A small image super-resolution model, trained from scratch.
Model: 6.12M parameters, norm batchnorm, activation silu.
Data: trained on photos with spoken descriptions (Open Images, Localized Narratives), 203450 training examples, 27.8 epochs.
Rows from block 2, named by matrix and row number. Rows with one number belong to one channel. Each number is 200 + 40 x the weight over its row's rms, rounded and kept within 0 to 999. All counts start at 0. After the name is the row's rms in percent of the matrix's.
# convs0: first 3x3 conv (model.mid.0.convs.0.weight, 288x288x3x3), inputs 224-239, a 3x3 kernel for each
# convs1: second 3x3 conv (model.mid.0.convs.1.weight, 288x288x3x3, transposed), outputs 224-239, a 3x3 kernel for each
convs0.56,107,216,222,210,174,183,173,177,181,216,316,247,273,292,292,261,269,252,275,298,258,255,272,258,248,304,294,228,190,189,212,160,159,175,215,203,179,262,254,272,228,181,217,224,219,238,238,201,228,214,171,207,231,216,219,208,194,179,182,178,158,211,181,144,212,181,157,200,196,197,235,225,225,234,174,187,189,167,170,182,125,148,147,150,145,136,172,190,155,146,129,201,201,196,177,209,219,221,179,184,159,190,195,166,167,209,176,185,181,219,195,184,214,198,190,206,209,177,176,127,142,169,169,147,167,153,139,269,233,235,217,209,234,236,231,241,259,236,244,217,228,194,212,192,205
convs0.57,087,204,235,214,178,233,263,211,254,222,263,234,269,259,217,230,219,266,231,181,223,174,195,151,164,184,212,171,211,216,233,215,248,252,224,213,258,158,159,209,196,173,167,182,177,225,272,277,283,253,243,228,259,226,242,240,253,215,240,248,243,263,266,232,273,259,265,244,229,197,265,268,214,225,197,232,183,213,190,218,210,200,198,204,185,194,217,210,248,243,222,263,285,230,285,234,244,252,239,210,186,201,184,213,210,248,214,256,226,266,264,272,240,224,205,279,217,274,197,188,216,215,206,226,213,199,164,155,189,184,189,187,216,169,173,209,244,210,189,181,196,163,167,149,123
convs0.58,105,171,197,204,184,230,200,195,230,236,292,288,280,253,263,272,298,241,275,301,274,254,274,257,250,285,269,245,222,197,196,204,179,199,208,201,225,272,231,210,257,201,195,231,198,184,254,248,263,253,195,216,271,228,243,234,215,211,226,169,202,223,195,201,197,200,206,243,206,188,256,209,193,234,192,186,178,166,191,147,165,202,200,201,195,194,213,194,179,173,188,212,247,211,220,247,256,228,268,267,194,201,209,222,215,199,227,221,228,263,225,196,232,168,187,203,200,188,178,221,227,192,207,202,191,197,210,259,221,257,237,244,205,272,236,247,234,236,228,176,161,165,200,170,173
convs0.59,103,184,186,198,187,183,221,213,179,235,289,257,269,261,228,266,281,283,276,275,245,267,309,235,250,273,260,240,235,246,207,204,204,214,182,217,236,245,247,252,212,217,193,209,195,218,239,265,257,253,235,248,276,241,243,203,182,186,247,206,198,225,197,166,222,212,248,250,223,190,255,221,215,213,185,159,196,190,194,193,177,146,160,192,199,212,193,214,179,191,185,222,212,235,228,226,232,229,231,254,205,181,208,175,193,215,205,216,219,250,206,224,229,178,197,223,222,224,170,177,211,170,192,212,206,189,190,247,219,212,226,193,236,228,191,221,259,240,263,221,208,190,220,202,180
convs0.60,090,241,216,192,193,205,185,183,235,227,235,224,224,255,249,211,247,268,278,159,157,175,161,196,184,187,172,205,194,200,208,181,195,206,212,209,189,197,208,164,208,221,194,212,234,217,248,219,295,260,241,248,278,240,262,219,210,210,228,224,190,215,226,225,274,255,256,285,253,231,299,235,215,197,223,180,199,206,197,207,165,169,189,199,191,206,234,183,223,233,275,265,217,234,237,231,249,231,196,255,170,160,195,174,182,216,205,203,241,245,273,242,245,239,178,212,229,227,245,235,262,240,290,266,267,222,269,231,178,206,173,225,231,224,205,197,226,191,186,192,192,154,186,156,154
convs0.61,073,191,127,145,162,181,138,128,121,157,208,270,271,247,264,259,223,218,233,145,180,178,215,144,163,185,164,183,142,151,144,148,166,158,148,116,127,143,157,199,171,194,133,210,223,195,211,237,184,158,194,186,189,208,188,190,177,225,220,221,247,221,268,263,161,207,233,154,193,200,170,211,232,236,246,222,218,182,217,198,206,206,192,162,178,145,167,198,195,200,268,177,165,204,182,207,201,181,169,220,128,109,188,126,124,139,116,171,216,215,186,211,168,178,221,225,201,186,173,153,162,154,135,217,205,181,228,159,137,135,149,160,154,151,150,145,206,222,146,227,229,162,217,192,198
convs0.62,075,184,191,279,176,200,207,212,217,228,165,256,238,208,247,229,247,243,235,154,147,169,154,124,163,159,136,132,155,184,210,179,146,193,185,194,182,159,172,222,186,168,213,140,136,179,230,272,274,253,194,242,238,243,255,218,181,197,221,213,171,222,155,210,199,261,248,214,201,217,214,247,227,194,215,282,183,198,251,225,250,200,157,175,175,148,176,238,234,195,198,217,230,346,257,265,278,234,255,294,164,156,261,195,227,239,234,234,226,246,221,260,205,229,197,209,245,207,158,201,201,204,234,254,226,246,220,161,150,173,137,173,185,188,177,143,183,225,180,152,174,183,210,158,175
convs0.63,090,224,228,225,247,158,258,235,256,262,274,305,294,279,276,239,282,263,293,201,182,167,175,164,137,173,133,142,220,212,216,226,172,197,212,252,217,213,222,225,198,222,203,178,210,207,258,288,308,306,266,258,281,252,286,211,194,219,232,221,194,213,194,168,253,257,222,267,235,187,268,223,227,240,223,198,217,189,200,200,209,207,202,187,180,186,198,210,248,208,219,312,299,255,302,272,277,279,241,275,162,182,225,197,240,225,204,241,247,272,219,252,231,226,184,235,188,197,227,201,216,197,198,205,206,195,233,176,176,160,187,158,189,159,174,157,217,244,209,183,119,144,121,123,144
convs0.64,093,230,208,186,222,203,209,220,213,174,282,301,300,257,253,264,270,237,278,229,237,220,262,257,244,233,229,252,193,208,162,191,176,190,193,193,177,215,253,210,228,186,219,204,234,197,230,261,245,235,229,227,218,219,197,193,198,192,242,228,221,219,203,228,233,209,193,236,178,194,217,191,198,169,188,145,172,183,189,200,194,164,182,221,187,184,266,204,211,244,272,214,229,255,210,250,261,223,271,241,158,213,220,198,220,206,202,219,210,255,234,263,232,207,213,225,210,238,144,195,200,187,210,187,215,190,204,199,204,203,225,263,211,219,241,219,230,276,255,248,240,229,249,249,232
convs0.65,108,185,170,207,164,159,213,196,175,196,270,275,278,259,237,274,287,248,294,291,285,249,270,278,283,320,264,255,225,194,191,225,139,183,213,171,187,292,231,225,244,186,208,256,187,219,225,237,237,219,227,219,239,204,191,212,184,175,190,191,171,192,163,181,213,197,221,205,201,225,214,200,242,216,187,187,199,168,180,180,183,198,159,145,168,136,176,170,143,180,160,194,199,209,189,183,207,199,184,182,198,136,214,209,150,223,173,210,226,204,182,210,221,183,184,203,162,207,137,190,150,141,182,144,150,140,180,247,205,238,212,197,188,244,211,221,231,223,228,226,228,222,180,183,173
convs0.66,110,235,222,177,204,212,186,232,247,249,330,268,285,299,279,291,261,278,282,304,272,258,284,242,279,282,255,261,196,180,193,176,170,199,193,168,172,256,214,235,183,185,197,243,206,219,253,227,205,233,204,210,272,232,226,190,173,179,200,207,173,214,187,157,209,211,246,243,212,196,229,243,248,206,215,196,175,164,202,213,218,176,201,207,200,175,192,228,178,198,177,192,212,213,186,162,198,201,216,204,222,186,195,197,198,199,223,235,234,232,218,205,214,201,158,245,204,197,140,165,165,175,180,181,161,196,190,268,241,223,213,208,241,244,197,217,253,224,211,195,183,217,233,178,199
convs0.67,111,193,164,208,185,188,199,222,217,228,332,281,277,294,284,269,297,263,276,297,260,284,295,264,253,273,291,248,242,227,198,199,188,220,227,203,246,260,260,211,194,178,212,234,208,221,247,211,255,227,208,209,274,240,193,217,209,188,229,226,167,230,213,208,235,220,239,262,213,199,265,205,221,219,186,208,193,207,168,198,177,203,195,173,195,167,208,215,179,191,187,209,213,225,167,210,220,236,261,269,189,178,214,206,200,209,237,231,269,215,199,224,169,203,222,241,199,220,211,186,169,199,180,197,178,198,193,282,207,231,209,211,213,235,230,212,235,238,215,168,152,209,173,201,182
convs0.68,073,180,188,160,199,152,158,169,152,168,153,127,143,140,205,220,162,140,173,143,185,160,175,221,198,198,173,209,159,195,228,192,230,213,200,129,225,156,170,175,200,178,209,207,213,185,155,175,160,157,126,205,130,179,180,219,261,192,266,196,257,213,221,178,181,190,124,171,152,172,138,141,155,167,220,197,243,273,234,241,212,242,160,154,164,189,202,144,252,188,160,231,194,226,181,160,195,195,208,206,174,166,142,174,151,148,180,201,190,197,202,193,215,172,238,212,196,195,203,195,208,198,188,179,217,144,199,168,199,236,191,242,232,201,219,185,176,204,173,180,180,237,167,238,252
convs0.69,085,192,243,261,190,235,263,232,244,305,236,293,248,283,251,224,246,298,223,189,182,184,166,168,178,228,174,160,200,216,224,185,212,204,214,170,212,189,207,247,203,204,210,168,194,238,273,263,291,277,284,279,262,219,227,180,208,163,229,209,164,201,189,200,256,238,228,233,224,185,264,190,226,210,239,222,229,219,170,188,173,191,145,165,168,188,148,157,210,214,201,255,273,278,281,288,269,262,233,272,179,157,201,185,198,244,227,234,259,249,247,214,202,190,198,257,224,266,201,184,220,176,207,212,169,214,190,134,156,168,173,101,180,163,172,203,197,206,199,180,162,134,163,129,168
convs0.70,104,191,220,216,216,207,239,210,249,205,290,230,253,242,261,231,241,251,252,267,211,241,218,221,240,232,243,225,239,204,216,191,132,133,229,188,195,279,225,209,238,225,235,247,195,225,244,227,215,227,222,189,278,224,205,211,174,178,208,207,204,210,170,222,225,243,182,264,182,214,250,184,207,181,183,199,181,149,148,167,159,154,171,199,194,209,200,184,211,177,186,223,244,268,224,244,226,231,221,230,223,187,179,219,216,216,228,188,240,303,226,219,268,242,194,218,236,234,199,203,187,200,222,208,200,234,208,247,240,219,221,213,247,229,209,220,267,275,245,193,208,203,212,203,206
convs0.71,115,233,219,182,180,206,188,227,248,232,353,245,278,289,271,264,264,250,291,303,259,290,296,228,255,282,257,287,227,184,222,187,169,164,182,207,194,233,217,245,208,184,211,222,205,190,260,239,244,240,204,223,289,227,237,216,193,195,233,173,202,238,192,169,259,242,224,260,199,190,296,232,236,223,226,200,203,199,181,172,228,179,180,186,176,212,242,219,177,196,203,204,225,214,220,179,243,224,236,218,218,181,204,224,201,236,263,237,253,234,218,211,216,216,173,220,204,220,200,185,173,215,205,210,178,180,201,257,219,220,231,219,243,243,190,241,211,188,242,182,152,191,181,168,187
convs0.72,109,167,186,218,197,169,195,185,164,235,293,268,307,289,263,271,265,266,270,297,244,263,285,268,290,283,253,264,197,193,220,174,171,200,187,149,202,255,226,247,247,179,188,228,199,241,250,204,248,230,204,263,241,210,227,230,210,159,211,154,156,186,166,176,207,170,213,224,218,196,235,250,214,228,186,211,188,170,218,192,201,196,159,187,166,162,200,179,160,163,165,192,198,198,191,179,238,222,228,224,194,174,214,173,185,207,219,213,235,242,217,200,204,157,175,221,178,187,170,161,151,133,171,169,167,178,187,236,201,239,199,226,233,256,195,195,220,226,277,221,209,195,201,185,206
convs0.73,112,205,177,188,205,168,197,210,231,207,312,265,280,257,274,238,253,277,292,300,267,262,273,266,236,254,263,266,202,177,161,179,159,200,185,188,225,246,223,232,256,212,217,262,195,202,243,258,257,233,231,219,277,225,237,213,227,186,211,174,173,237,185,185,220,228,248,253,204,182,237,210,179,191,207,180,207,201,182,206,180,192,195,207,217,194,205,175,205,198,201,216,203,219,211,209,227,229,213,229,193,181,225,210,195,227,216,219,223,271,210,220,225,175,166,231,186,192,152,172,201,214,216,196,212,212,178,235,227,223,228,219,200,236,198,210,267,240,249,197,204,208,204,201,187
convs0.74,083,234,192,205,266,243,227,224,227,238,263,252,251,217,253,275,246,267,266,217,171,167,189,161,181,204,162,204,214,212,209,208,180,210,223,199,212,215,152,193,194,177,205,197,192,245,255,281,274,247,256,255,267,226,249,223,206,228,224,272,234,251,233,217,265,291,250,252,282,188,293,251,211,201,226,195,196,228,185,196,227,220,152,174,187,236,206,187,206,237,242,307,262,235,265,263,224,287,219,207,175,178,247,195,220,211,221,241,242,274,247,242,214,207,203,221,240,265,201,206,211,198,204,226,197,206,200,136,187,185,197,164,193,172,187,229,229,203,185,183,178,147,182,168,163
convs0.75,113,190,176,179,195,204,203,221,217,221,320,305,282,288,251,272,276,278,276,285,255,254,266,234,236,262,238,281,239,181,209,215,203,213,203,188,214,280,223,232,219,171,168,221,206,214,237,235,245,260,212,200,269,225,200,217,215,183,221,175,188,246,194,195,230,241,226,236,200,194,284,240,221,222,238,227,191,168,176,209,155,184,192,187,216,201,232,201,183,190,184,221,207,210,221,204,206,268,239,213,185,206,203,213,205,200,232,228,262,254,221,180,227,161,168,228,230,225,195,215,180,206,188,199,210,215,182,265,235,248,248,196,195,220,246,208,214,226,226,200,164,215,194,181,191
convs0.76,094,186,180,173,214,203,201,185,144,182,185,168,180,213,172,172,193,183,192,286,262,232,279,256,278,279,249,259,209,168,177,211,153,187,168,180,200,272,242,250,246,196,234,230,181,226,176,189,137,168,169,134,137,126,123,155,139,131,189,133,143,177,186,152,178,125,173,154,146,133,190,111,145,184,142,146,162,111,175,165,176,154,174,162,130,203,216,167,149,206,170,166,152,175,170,170,165,183,169,128,185,195,217,197,173,168,216,208,214,171,160,130,134,153,187,133,136,161,145,112,128,151,183,105,159,174,103,269,258,269,233,228,225,250,232,253,224,199,192,211,245,217,181,206,198
convs0.77,115,204,209,211,199,192,226,225,219,222,316,287,300,274,247,279,319,249,281,301,250,259,264,218,270,303,244,286,195,172,179,178,142,196,173,169,185,258,228,216,233,221,194,222,213,226,244,206,260,221,204,237,266,200,224,201,176,174,201,178,194,205,183,166,231,226,202,237,178,215,246,229,211,187,183,182,195,174,196,177,198,172,158,190,197,175,199,216,166,195,160,200,217,234,228,186,204,231,229,220,187,207,187,201,182,221,225,219,225,234,203,195,217,160,197,208,208,204,150,175,166,170,183,196,170,197,165,243,230,219,248,182,268,214,203,249,250,267,252,221,229,239,224,218,212
convs0.78,107,226,194,221,231,237,245,218,194,234,309,267,281,289,278,267,297,269,266,265,264,224,283,227,237,276,250,227,210,195,186,183,172,207,185,207,221,275,202,201,209,199,194,216,199,202,267,268,253,237,236,206,254,208,221,204,223,195,242,201,182,217,207,189,224,198,207,227,187,199,246,192,195,187,195,172,157,125,163,170,150,159,197,189,174,181,243,202,176,186,207,201,215,232,257,233,228,241,270,249,208,183,182,183,185,214,211,223,207,272,214,208,214,165,188,224,201,189,164,182,196,196,211,216,168,182,204,223,230,203,243,209,238,228,245,227,258,247,244,214,206,208,156,162,151
convs0.79,096,184,203,208,181,209,201,207,211,203,283,270,260,273,269,262,245,256,272,234,248,256,278,224,275,266,300,251,189,192,185,196,170,170,198,168,190,221,241,207,217,211,216,191,224,220,261,252,252,238,204,222,236,214,232,215,213,183,216,190,243,241,220,187,176,217,223,214,179,192,236,201,188,200,211,200,195,212,191,185,209,168,182,182,221,225,219,221,169,215,225,210,256,235,218,228,251,249,218,243,201,166,215,204,180,253,206,259,234,274,245,238,245,174,173,214,206,204,173,205,213,214,199,204,229,205,190,250,235,229,268,230,202,228,245,234,261,269,245,225,226,217,212,209,227
convs1.56,099,125,162,160,128,146,144,108,134,146,265,234,246,245,242,259,268,261,254,259,252,237,255,248,216,253,232,244,226,239,261,255,230,246,274,264,282,181,184,179,218,195,189,192,176,200,200,213,226,201,212,212,202,217,211,200,192,188,205,194,185,212,217,210,215,197,206,196,200,222,185,176,197,213,226,200,229,222,217,200,186,180,208,227,206,197,198,206,200,205,203,191,204,205,184,189,195,180,186,176,199,187,176,184,156,170,161,176,151,176,178,214,186,163,191,183,179,191,211,198,207,175,206,189,180,196,195,169,157,163,197,191,191,193,194,185,174,197,240,188,219,199,193,192,225
convs1.57,078,209,222,237,199,247,222,209,247,244,279,243,265,283,235,241,260,254,261,216,250,193,249,246,243,221,252,221,250,248,253,241,236,243,239,229,220,182,204,190,186,167,173,184,175,169,254,254,261,239,229,250,247,217,220,239,204,233,242,244,208,259,226,249,231,234,211,223,188,216,201,198,179,165,185,198,208,198,179,213,167,162,126,110,150,156,151,167,161,146,181,238,215,207,246,217,198,220,234,202,178,160,173,156,170,177,172,152,138,233,214,187,194,196,219,178,188,200,199,193,215,211,206,194,185,167,197,121,138,154,146,141,158,146,151,188,198,223,228,204,257,237,255,243,263
convs1.58,116,166,173,179,157,151,171,144,155,193,249,236,272,245,255,241,271,249,250,267,243,258,248,247,249,244,249,239,255,241,242,240,249,250,224,260,237,187,208,189,191,202,164,180,191,168,201,235,230,239,211,240,218,223,228,234,204,217,216,241,205,220,214,199,217,225,234,240,225,248,252,229,255,206,189,197,202,190,185,211,196,186,178,179,201,191,190,201,201,189,199,206,204,189,175,199,192,189,190,190,191,188,184,171,170,194,177,175,184,193,205,211,203,200,218,197,194,187,207,216,214,180,213,217,194,206,217,177,189,196,184,194,194,183,170,189,210,216,241,203,236,216,246,236,240
convs1.59,108,148,155,153,144,153,150,138,129,165,253,290,248,270,250,266,282,263,238,256,255,234,268,243,245,252,242,245,259,236,242,258,261,240,226,230,237,223,200,187,174,180,175,190,182,171,207,233,198,221,204,222,237,220,223,221,228,220,255,219,217,220,223,204,215,227,243,217,223,246,226,216,245,190,210,201,200,200,209,183,203,165,169,192,172,173,177,175,197,191,193,163,186,183,172,191,190,194,183,170,199,192,187,210,195,215,159,198,160,185,193,201,210,197,203,186,220,202,192,206,236,196,208,218,175,203,215,182,197,197,189,199,185,190,195,192,174,224,229,202,231,234,233,227,235
convs1.60,074,224,202,242,186,251,251,229,224,252,263,255,219,268,257,228,232,245,256,213,222,236,214,227,242,195,236,219,238,284,250,236,214,237,236,250,178,233,189,185,194,184,200,173,183,206,239,219,255,230,223,239,207,216,232,239,237,233,224,222,234,226,229,213,207,217,182,202,233,213,215,195,233,178,181,172,194,164,185,138,174,189,176,162,162,148,148,163,168,162,179,242,225,219,201,227,207,216,194,199,161,147,137,189,182,160,151,153,155,211,151,186,196,216,176,199,198,188,202,216,229,238,251,186,177,206,186,147,167,149,173,145,169,159,133,181,249,206,249,213,252,214,238,230,260
convs1.61,046,205,244,221,239,247,206,240,254,248,243,195,196,174,213,193,173,171,173,138,145,178,158,130,179,119,207,175,198,208,231,232,235,222,194,227,217,144,173,131,177,201,142,107,214,188,147,197,181,179,227,237,182,224,202,165,223,180,203,171,169,164,207,169,120,145,200,201,179,205,207,208,175,168,129,175,52,164,149,192,174,145,167,202,169,165,150,167,199,209,162,158,183,184,204,165,183,158,196,174,185,181,176,172,156,174,183,171,195,198,266,219,223,238,240,205,238,311,233,273,219,189,274,240,204,192,192,182,236,213,202,236,251,227,172,171,260,227,224,155,232,215,221,216,200
convs1.62,054,227,221,240,182,245,257,212,190,233,202,249,197,252,252,242,223,231,215,225,235,226,237,238,228,222,258,235,209,195,181,188,180,174,240,163,195,167,166,165,217,197,159,188,179,177,261,222,221,251,185,207,175,194,217,267,240,248,261,259,251,254,253,242,232,211,207,192,218,253,211,255,201,191,158,103,144,127,124,86,144,185,144,185,203,182,169,151,176,159,146,183,215,250,224,221,181,222,218,218,87,142,132,137,147,179,140,120,141,197,217,174,139,155,158,135,143,155,204,224,242,209,240,206,215,268,210,162,151,92,169,144,179,186,171,197,232,227,211,244,231,262,207,260,253
convs1.63,081,161,191,176,196,184,200,184,175,195,270,285,227,247,259,264,234,257,227,286,256,233,294,288,255,237,255,246,225,229,240,232,224,203,214,228,189,196,231,176,209,205,204,187,177,183,236,242,225,210,208,230,235,219,222,245,287,258,247,256,261,248,241,253,253,228,218,222,250,234,194,224,251,169,196,170,172,129,178,146,157,167,158,165,157,143,142,153,138,152,122,191,231,230,219,204,193,198,223,212,155,171,168,139,160,155,156,160,191,198,222,236,197,192,189,213,180,201,223,205,242,228,183,220,208,183,234,182,202,173,215,183,187,196,189,206,202,213,236,211,258,263,252,226,271
convs1.64,085,232,233,218,214,210,236,188,212,200,282,285,247,279,250,277,280,292,252,249,232,237,239,231,220,225,233,215,272,244,257,221,269,243,253,253,265,189,183,190,171,165,188,179,165,164,282,250,281,257,277,248,269,258,253,231,192,250,166,176,233,212,229,231,215,232,249,220,234,215,228,235,255,230,216,214,212,226,238,222,245,204,134,150,143,139,156,137,166,151,178,240,212,242,223,260,240,228,257,219,200,201,195,202,175,211,197,207,206,212,229,228,234,224,220,211,223,237,183,242,201,227,215,208,200,200,197,151,151,163,144,159,163,147,150,163,227,226,240,221,230,244,218,210,228
convs1.65,108,152,162,147,127,134,154,144,138,152,271,251,250,268,231,208,284,272,263,271,234,225,252,243,240,244,221,231,256,266,246,236,253,220,252,237,250,211,171,175,194,180,164,187,196,182,196,201,196,204,198,210,219,192,205,223,190,181,206,210,203,199,189,223,200,234,200,182,196,210,180,214,229,218,211,210,205,196,195,204,193,197,187,195,214,195,203,184,187,191,195,177,176,177,205,183,187,205,209,194,154,156,179,178,180,166,194,170,167,164,191,177,191,187,188,184,171,189,185,205,208,174,186,221,184,184,194,188,202,179,191,190,177,189,208,190,198,210,225,212,216,211,245,239,235
convs1.66,115,172,175,177,174,158,165,153,152,163,261,279,247,258,243,244,257,248,235,243,267,244,232,248,236,237,233,236,257,252,241,259,230,235,256,247,241,175,208,177,176,195,187,184,181,170,213,210,221,221,226,207,198,218,221,230,194,187,224,195,227,208,208,197,191,201,211,183,212,208,196,203,207,194,218,212,210,187,196,192,198,182,195,189,198,202,202,186,229,188,192,168,186,176,173,169,204,193,190,180,183,196,172,175,190,191,191,171,187,162,186,197,199,204,219,202,202,204,179,192,215,191,201,200,173,190,194,177,189,180,207,188,181,174,185,217,184,227,213,225,204,241,231,230,229
convs1.67,122,158,153,148,142,147,160,150,120,161,260,252,244,248,269,249,257,245,265,255,243,234,246,241,243,227,246,227,265,259,230,252,252,241,256,264,220,188,170,178,194,193,173,177,183,186,225,222,228,229,224,240,227,218,216,238,216,217,220,199,211,215,219,210,210,215,234,214,225,240,208,218,238,187,214,191,176,178,186,180,186,195,180,192,191,189,197,172,185,200,199,210,203,207,193,208,211,191,210,210,185,200,196,182,191,185,190,194,198,183,192,213,215,197,230,205,200,211,191,190,198,185,211,214,163,188,196,170,176,186,179,191,194,188,196,207,220,251,256,229,225,255,258,261,242
convs1.68,070,187,221,213,234,242,296,263,232,243,277,213,215,235,243,248,223,238,219,208,180,196,214,231,203,173,200,174,243,232,197,221,243,210,230,243,211,222,249,253,222,212,214,218,209,196,195,220,219,197,218,218,193,209,211,191,193,245,159,203,189,196,193,169,199,184,208,199,226,193,198,195,193,202,202,206,211,199,175,207,171,211,170,149,181,165,146,185,183,182,171,207,228,153,203,176,206,188,199,185,201,182,201,229,236,185,216,191,200,202,251,229,230,199,247,206,220,200,198,218,214,209,200,195,185,178,206,198,188,183,192,175,187,178,194,214,214,203,236,193,186,232,222,212,212
convs1.69,077,184,181,208,204,174,203,170,196,190,287,294,264,280,265,215,238,265,223,265,239,198,234,210,210,242,232,228,223,227,238,233,251,217,265,226,213,219,206,149,177,173,139,186,184,175,238,267,263,240,217,229,246,223,227,263,216,245,224,249,225,239,232,219,214,255,246,228,228,236,214,222,221,143,169,157,143,138,191,130,187,188,166,169,170,151,175,160,170,187,206,241,213,238,217,209,209,206,198,223,189,136,140,145,158,161,161,143,147,206,200,162,172,204,187,161,163,173,167,202,186,218,158,223,205,214,194,149,182,164,180,149,158,182,169,157,203,250,286,235,263,238,256,257,236
convs1.70,108,153,159,161,144,146,145,158,148,168,263,235,273,257,248,265,230,238,275,251,261,255,249,264,244,240,230,240,254,255,248,261,242,263,243,256,272,194,213,200,197,203,182,193,196,184,225,217,223,221,255,242,243,213,270,221,233,206,196,228,191,214,196,194,199,202,206,195,219,197,226,210,214,196,191,209,182,223,189,214,179,179,182,187,194,181,179,190,219,217,192,174,224,193,206,202,197,200,209,182,187,205,162,168,183,162,192,174,173,196,202,219,201,217,191,207,185,205,169,184,196,179,187,204,164,185,176,156,181,190,168,189,175,185,177,186,209,222,235,240,242,239,229,228,257
convs1.71,127,153,175,148,170,177,153,166,164,151,279,246,252,263,264,248,270,257,244,267,245,274,265,261,259,237,239,239,254,263,254,259,255,243,246,241,251,197,187,176,205,182,171,178,164,157,224,240,216,232,213,222,212,227,226,226,219,204,217,212,207,222,208,185,192,224,236,221,219,214,210,226,224,201,194,178,202,202,193,203,188,192,169,176,191,198,191,196,210,209,193,200,200,201,194,217,213,192,185,218,187,186,192,185,191,185,181,205,179,200,203,193,201,199,190,199,195,205,193,200,211,183,189,208,186,186,207,165,186,196,180,191,193,193,191,184,206,235,239,240,225,251,258,265,253
convs1.72,113,166,158,163,167,165,151,164,141,153,264,259,256,265,246,249,256,244,265,256,265,231,238,225,220,241,238,258,259,238,252,264,246,242,263,237,234,193,197,209,190,197,204,208,193,168,217,192,196,213,228,219,203,213,217,232,215,212,199,203,189,217,201,212,196,222,214,204,217,216,216,208,228,205,185,203,196,202,176,183,191,193,174,192,177,179,211,197,205,199,198,190,200,212,188,200,215,184,182,203,168,181,178,178,176,170,188,180,177,182,206,195,180,212,198,179,197,177,182,207,195,193,201,198,195,184,195,189,186,177,188,202,194,196,211,180,197,210,243,216,224,223,229,230,255
convs1.73,125,153,165,183,152,173,164,180,171,174,278,269,255,262,253,250,253,253,242,248,248,230,248,221,241,234,241,212,236,250,259,256,256,235,229,253,248,192,194,175,203,193,178,188,172,177,212,213,204,208,209,233,219,206,213,222,216,201,218,200,204,201,222,218,203,217,210,186,210,203,217,205,208,196,203,200,188,194,184,185,196,190,179,201,196,191,161,201,204,211,187,210,188,195,199,196,202,179,200,195,200,176,177,183,184,168,199,183,164,209,209,193,188,201,204,200,208,206,179,183,199,191,210,196,175,197,190,176,184,178,185,193,188,177,195,199,208,236,236,220,219,233,236,244,233
convs1.74,073,221,235,226,244,242,205,268,193,227,244,287,275,231,242,243,234,217,257,209,220,225,224,224,242,208,220,201,251,278,267,223,222,239,238,252,230,185,168,183,175,175,181,147,174,179,234,242,247,199,244,256,206,236,228,204,243,219,209,220,226,233,227,239,238,223,227,206,236,234,202,200,226,221,216,180,187,173,186,190,174,170,147,164,181,146,142,149,147,180,158,217,221,206,212,230,227,174,213,212,208,174,175,177,170,171,146,134,167,219,214,203,224,170,176,191,183,193,204,203,230,203,232,162,196,178,187,149,126,144,126,166,174,154,180,142,250,234,237,239,214,258,219,238,241
convs1.75,126,169,161,153,175,167,164,151,169,167,272,261,240,256,230,248,256,254,265,249,243,253,255,269,235,246,232,244,267,245,236,248,254,251,267,257,246,206,204,185,175,196,172,166,170,183,239,224,212,228,230,222,227,223,218,226,210,238,214,205,221,212,235,216,208,222,234,218,201,235,204,210,205,191,198,196,203,191,174,191,191,165,163,181,185,180,186,187,186,182,193,196,224,178,211,191,202,197,214,202,208,190,197,168,196,166,187,198,177,203,216,199,201,186,193,177,216,211,180,186,191,205,186,201,204,200,189,179,176,178,188,186,185,173,192,194,213,223,263,232,223,240,241,250,247
convs1.76,070,125,163,171,159,147,114,151,157,138,239,224,221,222,251,241,218,214,240,230,218,221,255,238,227,222,207,236,235,273,256,242,244,255,254,270,268,227,230,230,246,206,188,247,196,189,193,202,184,181,176,156,188,207,198,177,154,170,160,168,167,146,186,174,138,148,172,160,152,205,189,198,211,228,237,216,219,202,206,223,198,222,211,204,213,199,228,238,229,253,230,134,167,180,154,177,206,164,166,162,234,217,193,205,205,199,174,156,196,187,169,200,199,220,202,205,188,233,154,145,153,178,151,142,169,137,172,195,226,210,213,219,247,216,227,214,164,167,204,180,187,193,240,184,176
convs1.77,121,146,174,177,144,154,170,133,159,152,266,258,243,248,260,232,233,253,252,253,238,236,246,241,238,240,226,231,250,258,250,241,249,234,260,241,252,206,202,187,216,181,189,189,182,193,230,217,205,211,207,195,221,205,215,239,207,213,209,205,197,199,204,208,196,216,232,207,219,220,191,205,214,202,200,197,199,201,204,192,171,195,175,192,200,192,212,203,196,194,206,217,187,201,197,186,201,183,186,196,205,191,195,194,186,169,189,181,177,196,201,210,208,195,220,208,205,182,188,176,200,193,213,206,180,190,195,166,174,173,186,177,185,164,196,208,220,206,251,221,209,237,220,232,229
convs1.78,117,142,154,160,153,153,176,125,123,157,260,263,244,269,241,249,250,250,239,261,275,237,242,247,237,240,276,240,255,263,237,240,254,232,245,238,240,226,202,190,206,180,163,183,194,186,217,223,224,227,216,230,209,235,205,233,226,227,226,232,206,237,208,212,216,207,233,213,226,217,229,237,225,193,214,213,200,188,177,192,212,198,198,171,180,187,212,194,192,174,208,175,211,194,179,177,176,207,193,188,205,193,202,197,198,181,185,184,173,200,204,205,205,196,211,206,216,201,178,184,217,192,204,216,174,204,199,215,181,193,181,177,196,193,198,196,200,227,237,225,220,236,235,219,241
convs1.79,093,238,216,215,196,226,245,188,228,233,269,265,258,259,280,256,291,246,286,221,238,228,235,211,224,240,196,208,245,276,252,248,254,246,260,251,235,200,199,186,189,160,173,213,188,194,252,257,280,252,235,250,272,270,262,214,205,202,179,203,220,206,202,209,213,230,233,259,247,256,232,251,236,198,226,234,238,241,228,230,240,187,172,131,142,170,168,167,169,154,163,233,231,251,258,253,236,221,239,230,235,207,236,190,206,203,208,177,147,242,245,212,225,240,224,229,224,221,218,211,190,196,244,199,204,214,190,153,163,152,152,158,174,172,167,164,228,215,241,211,242,234,200,227,222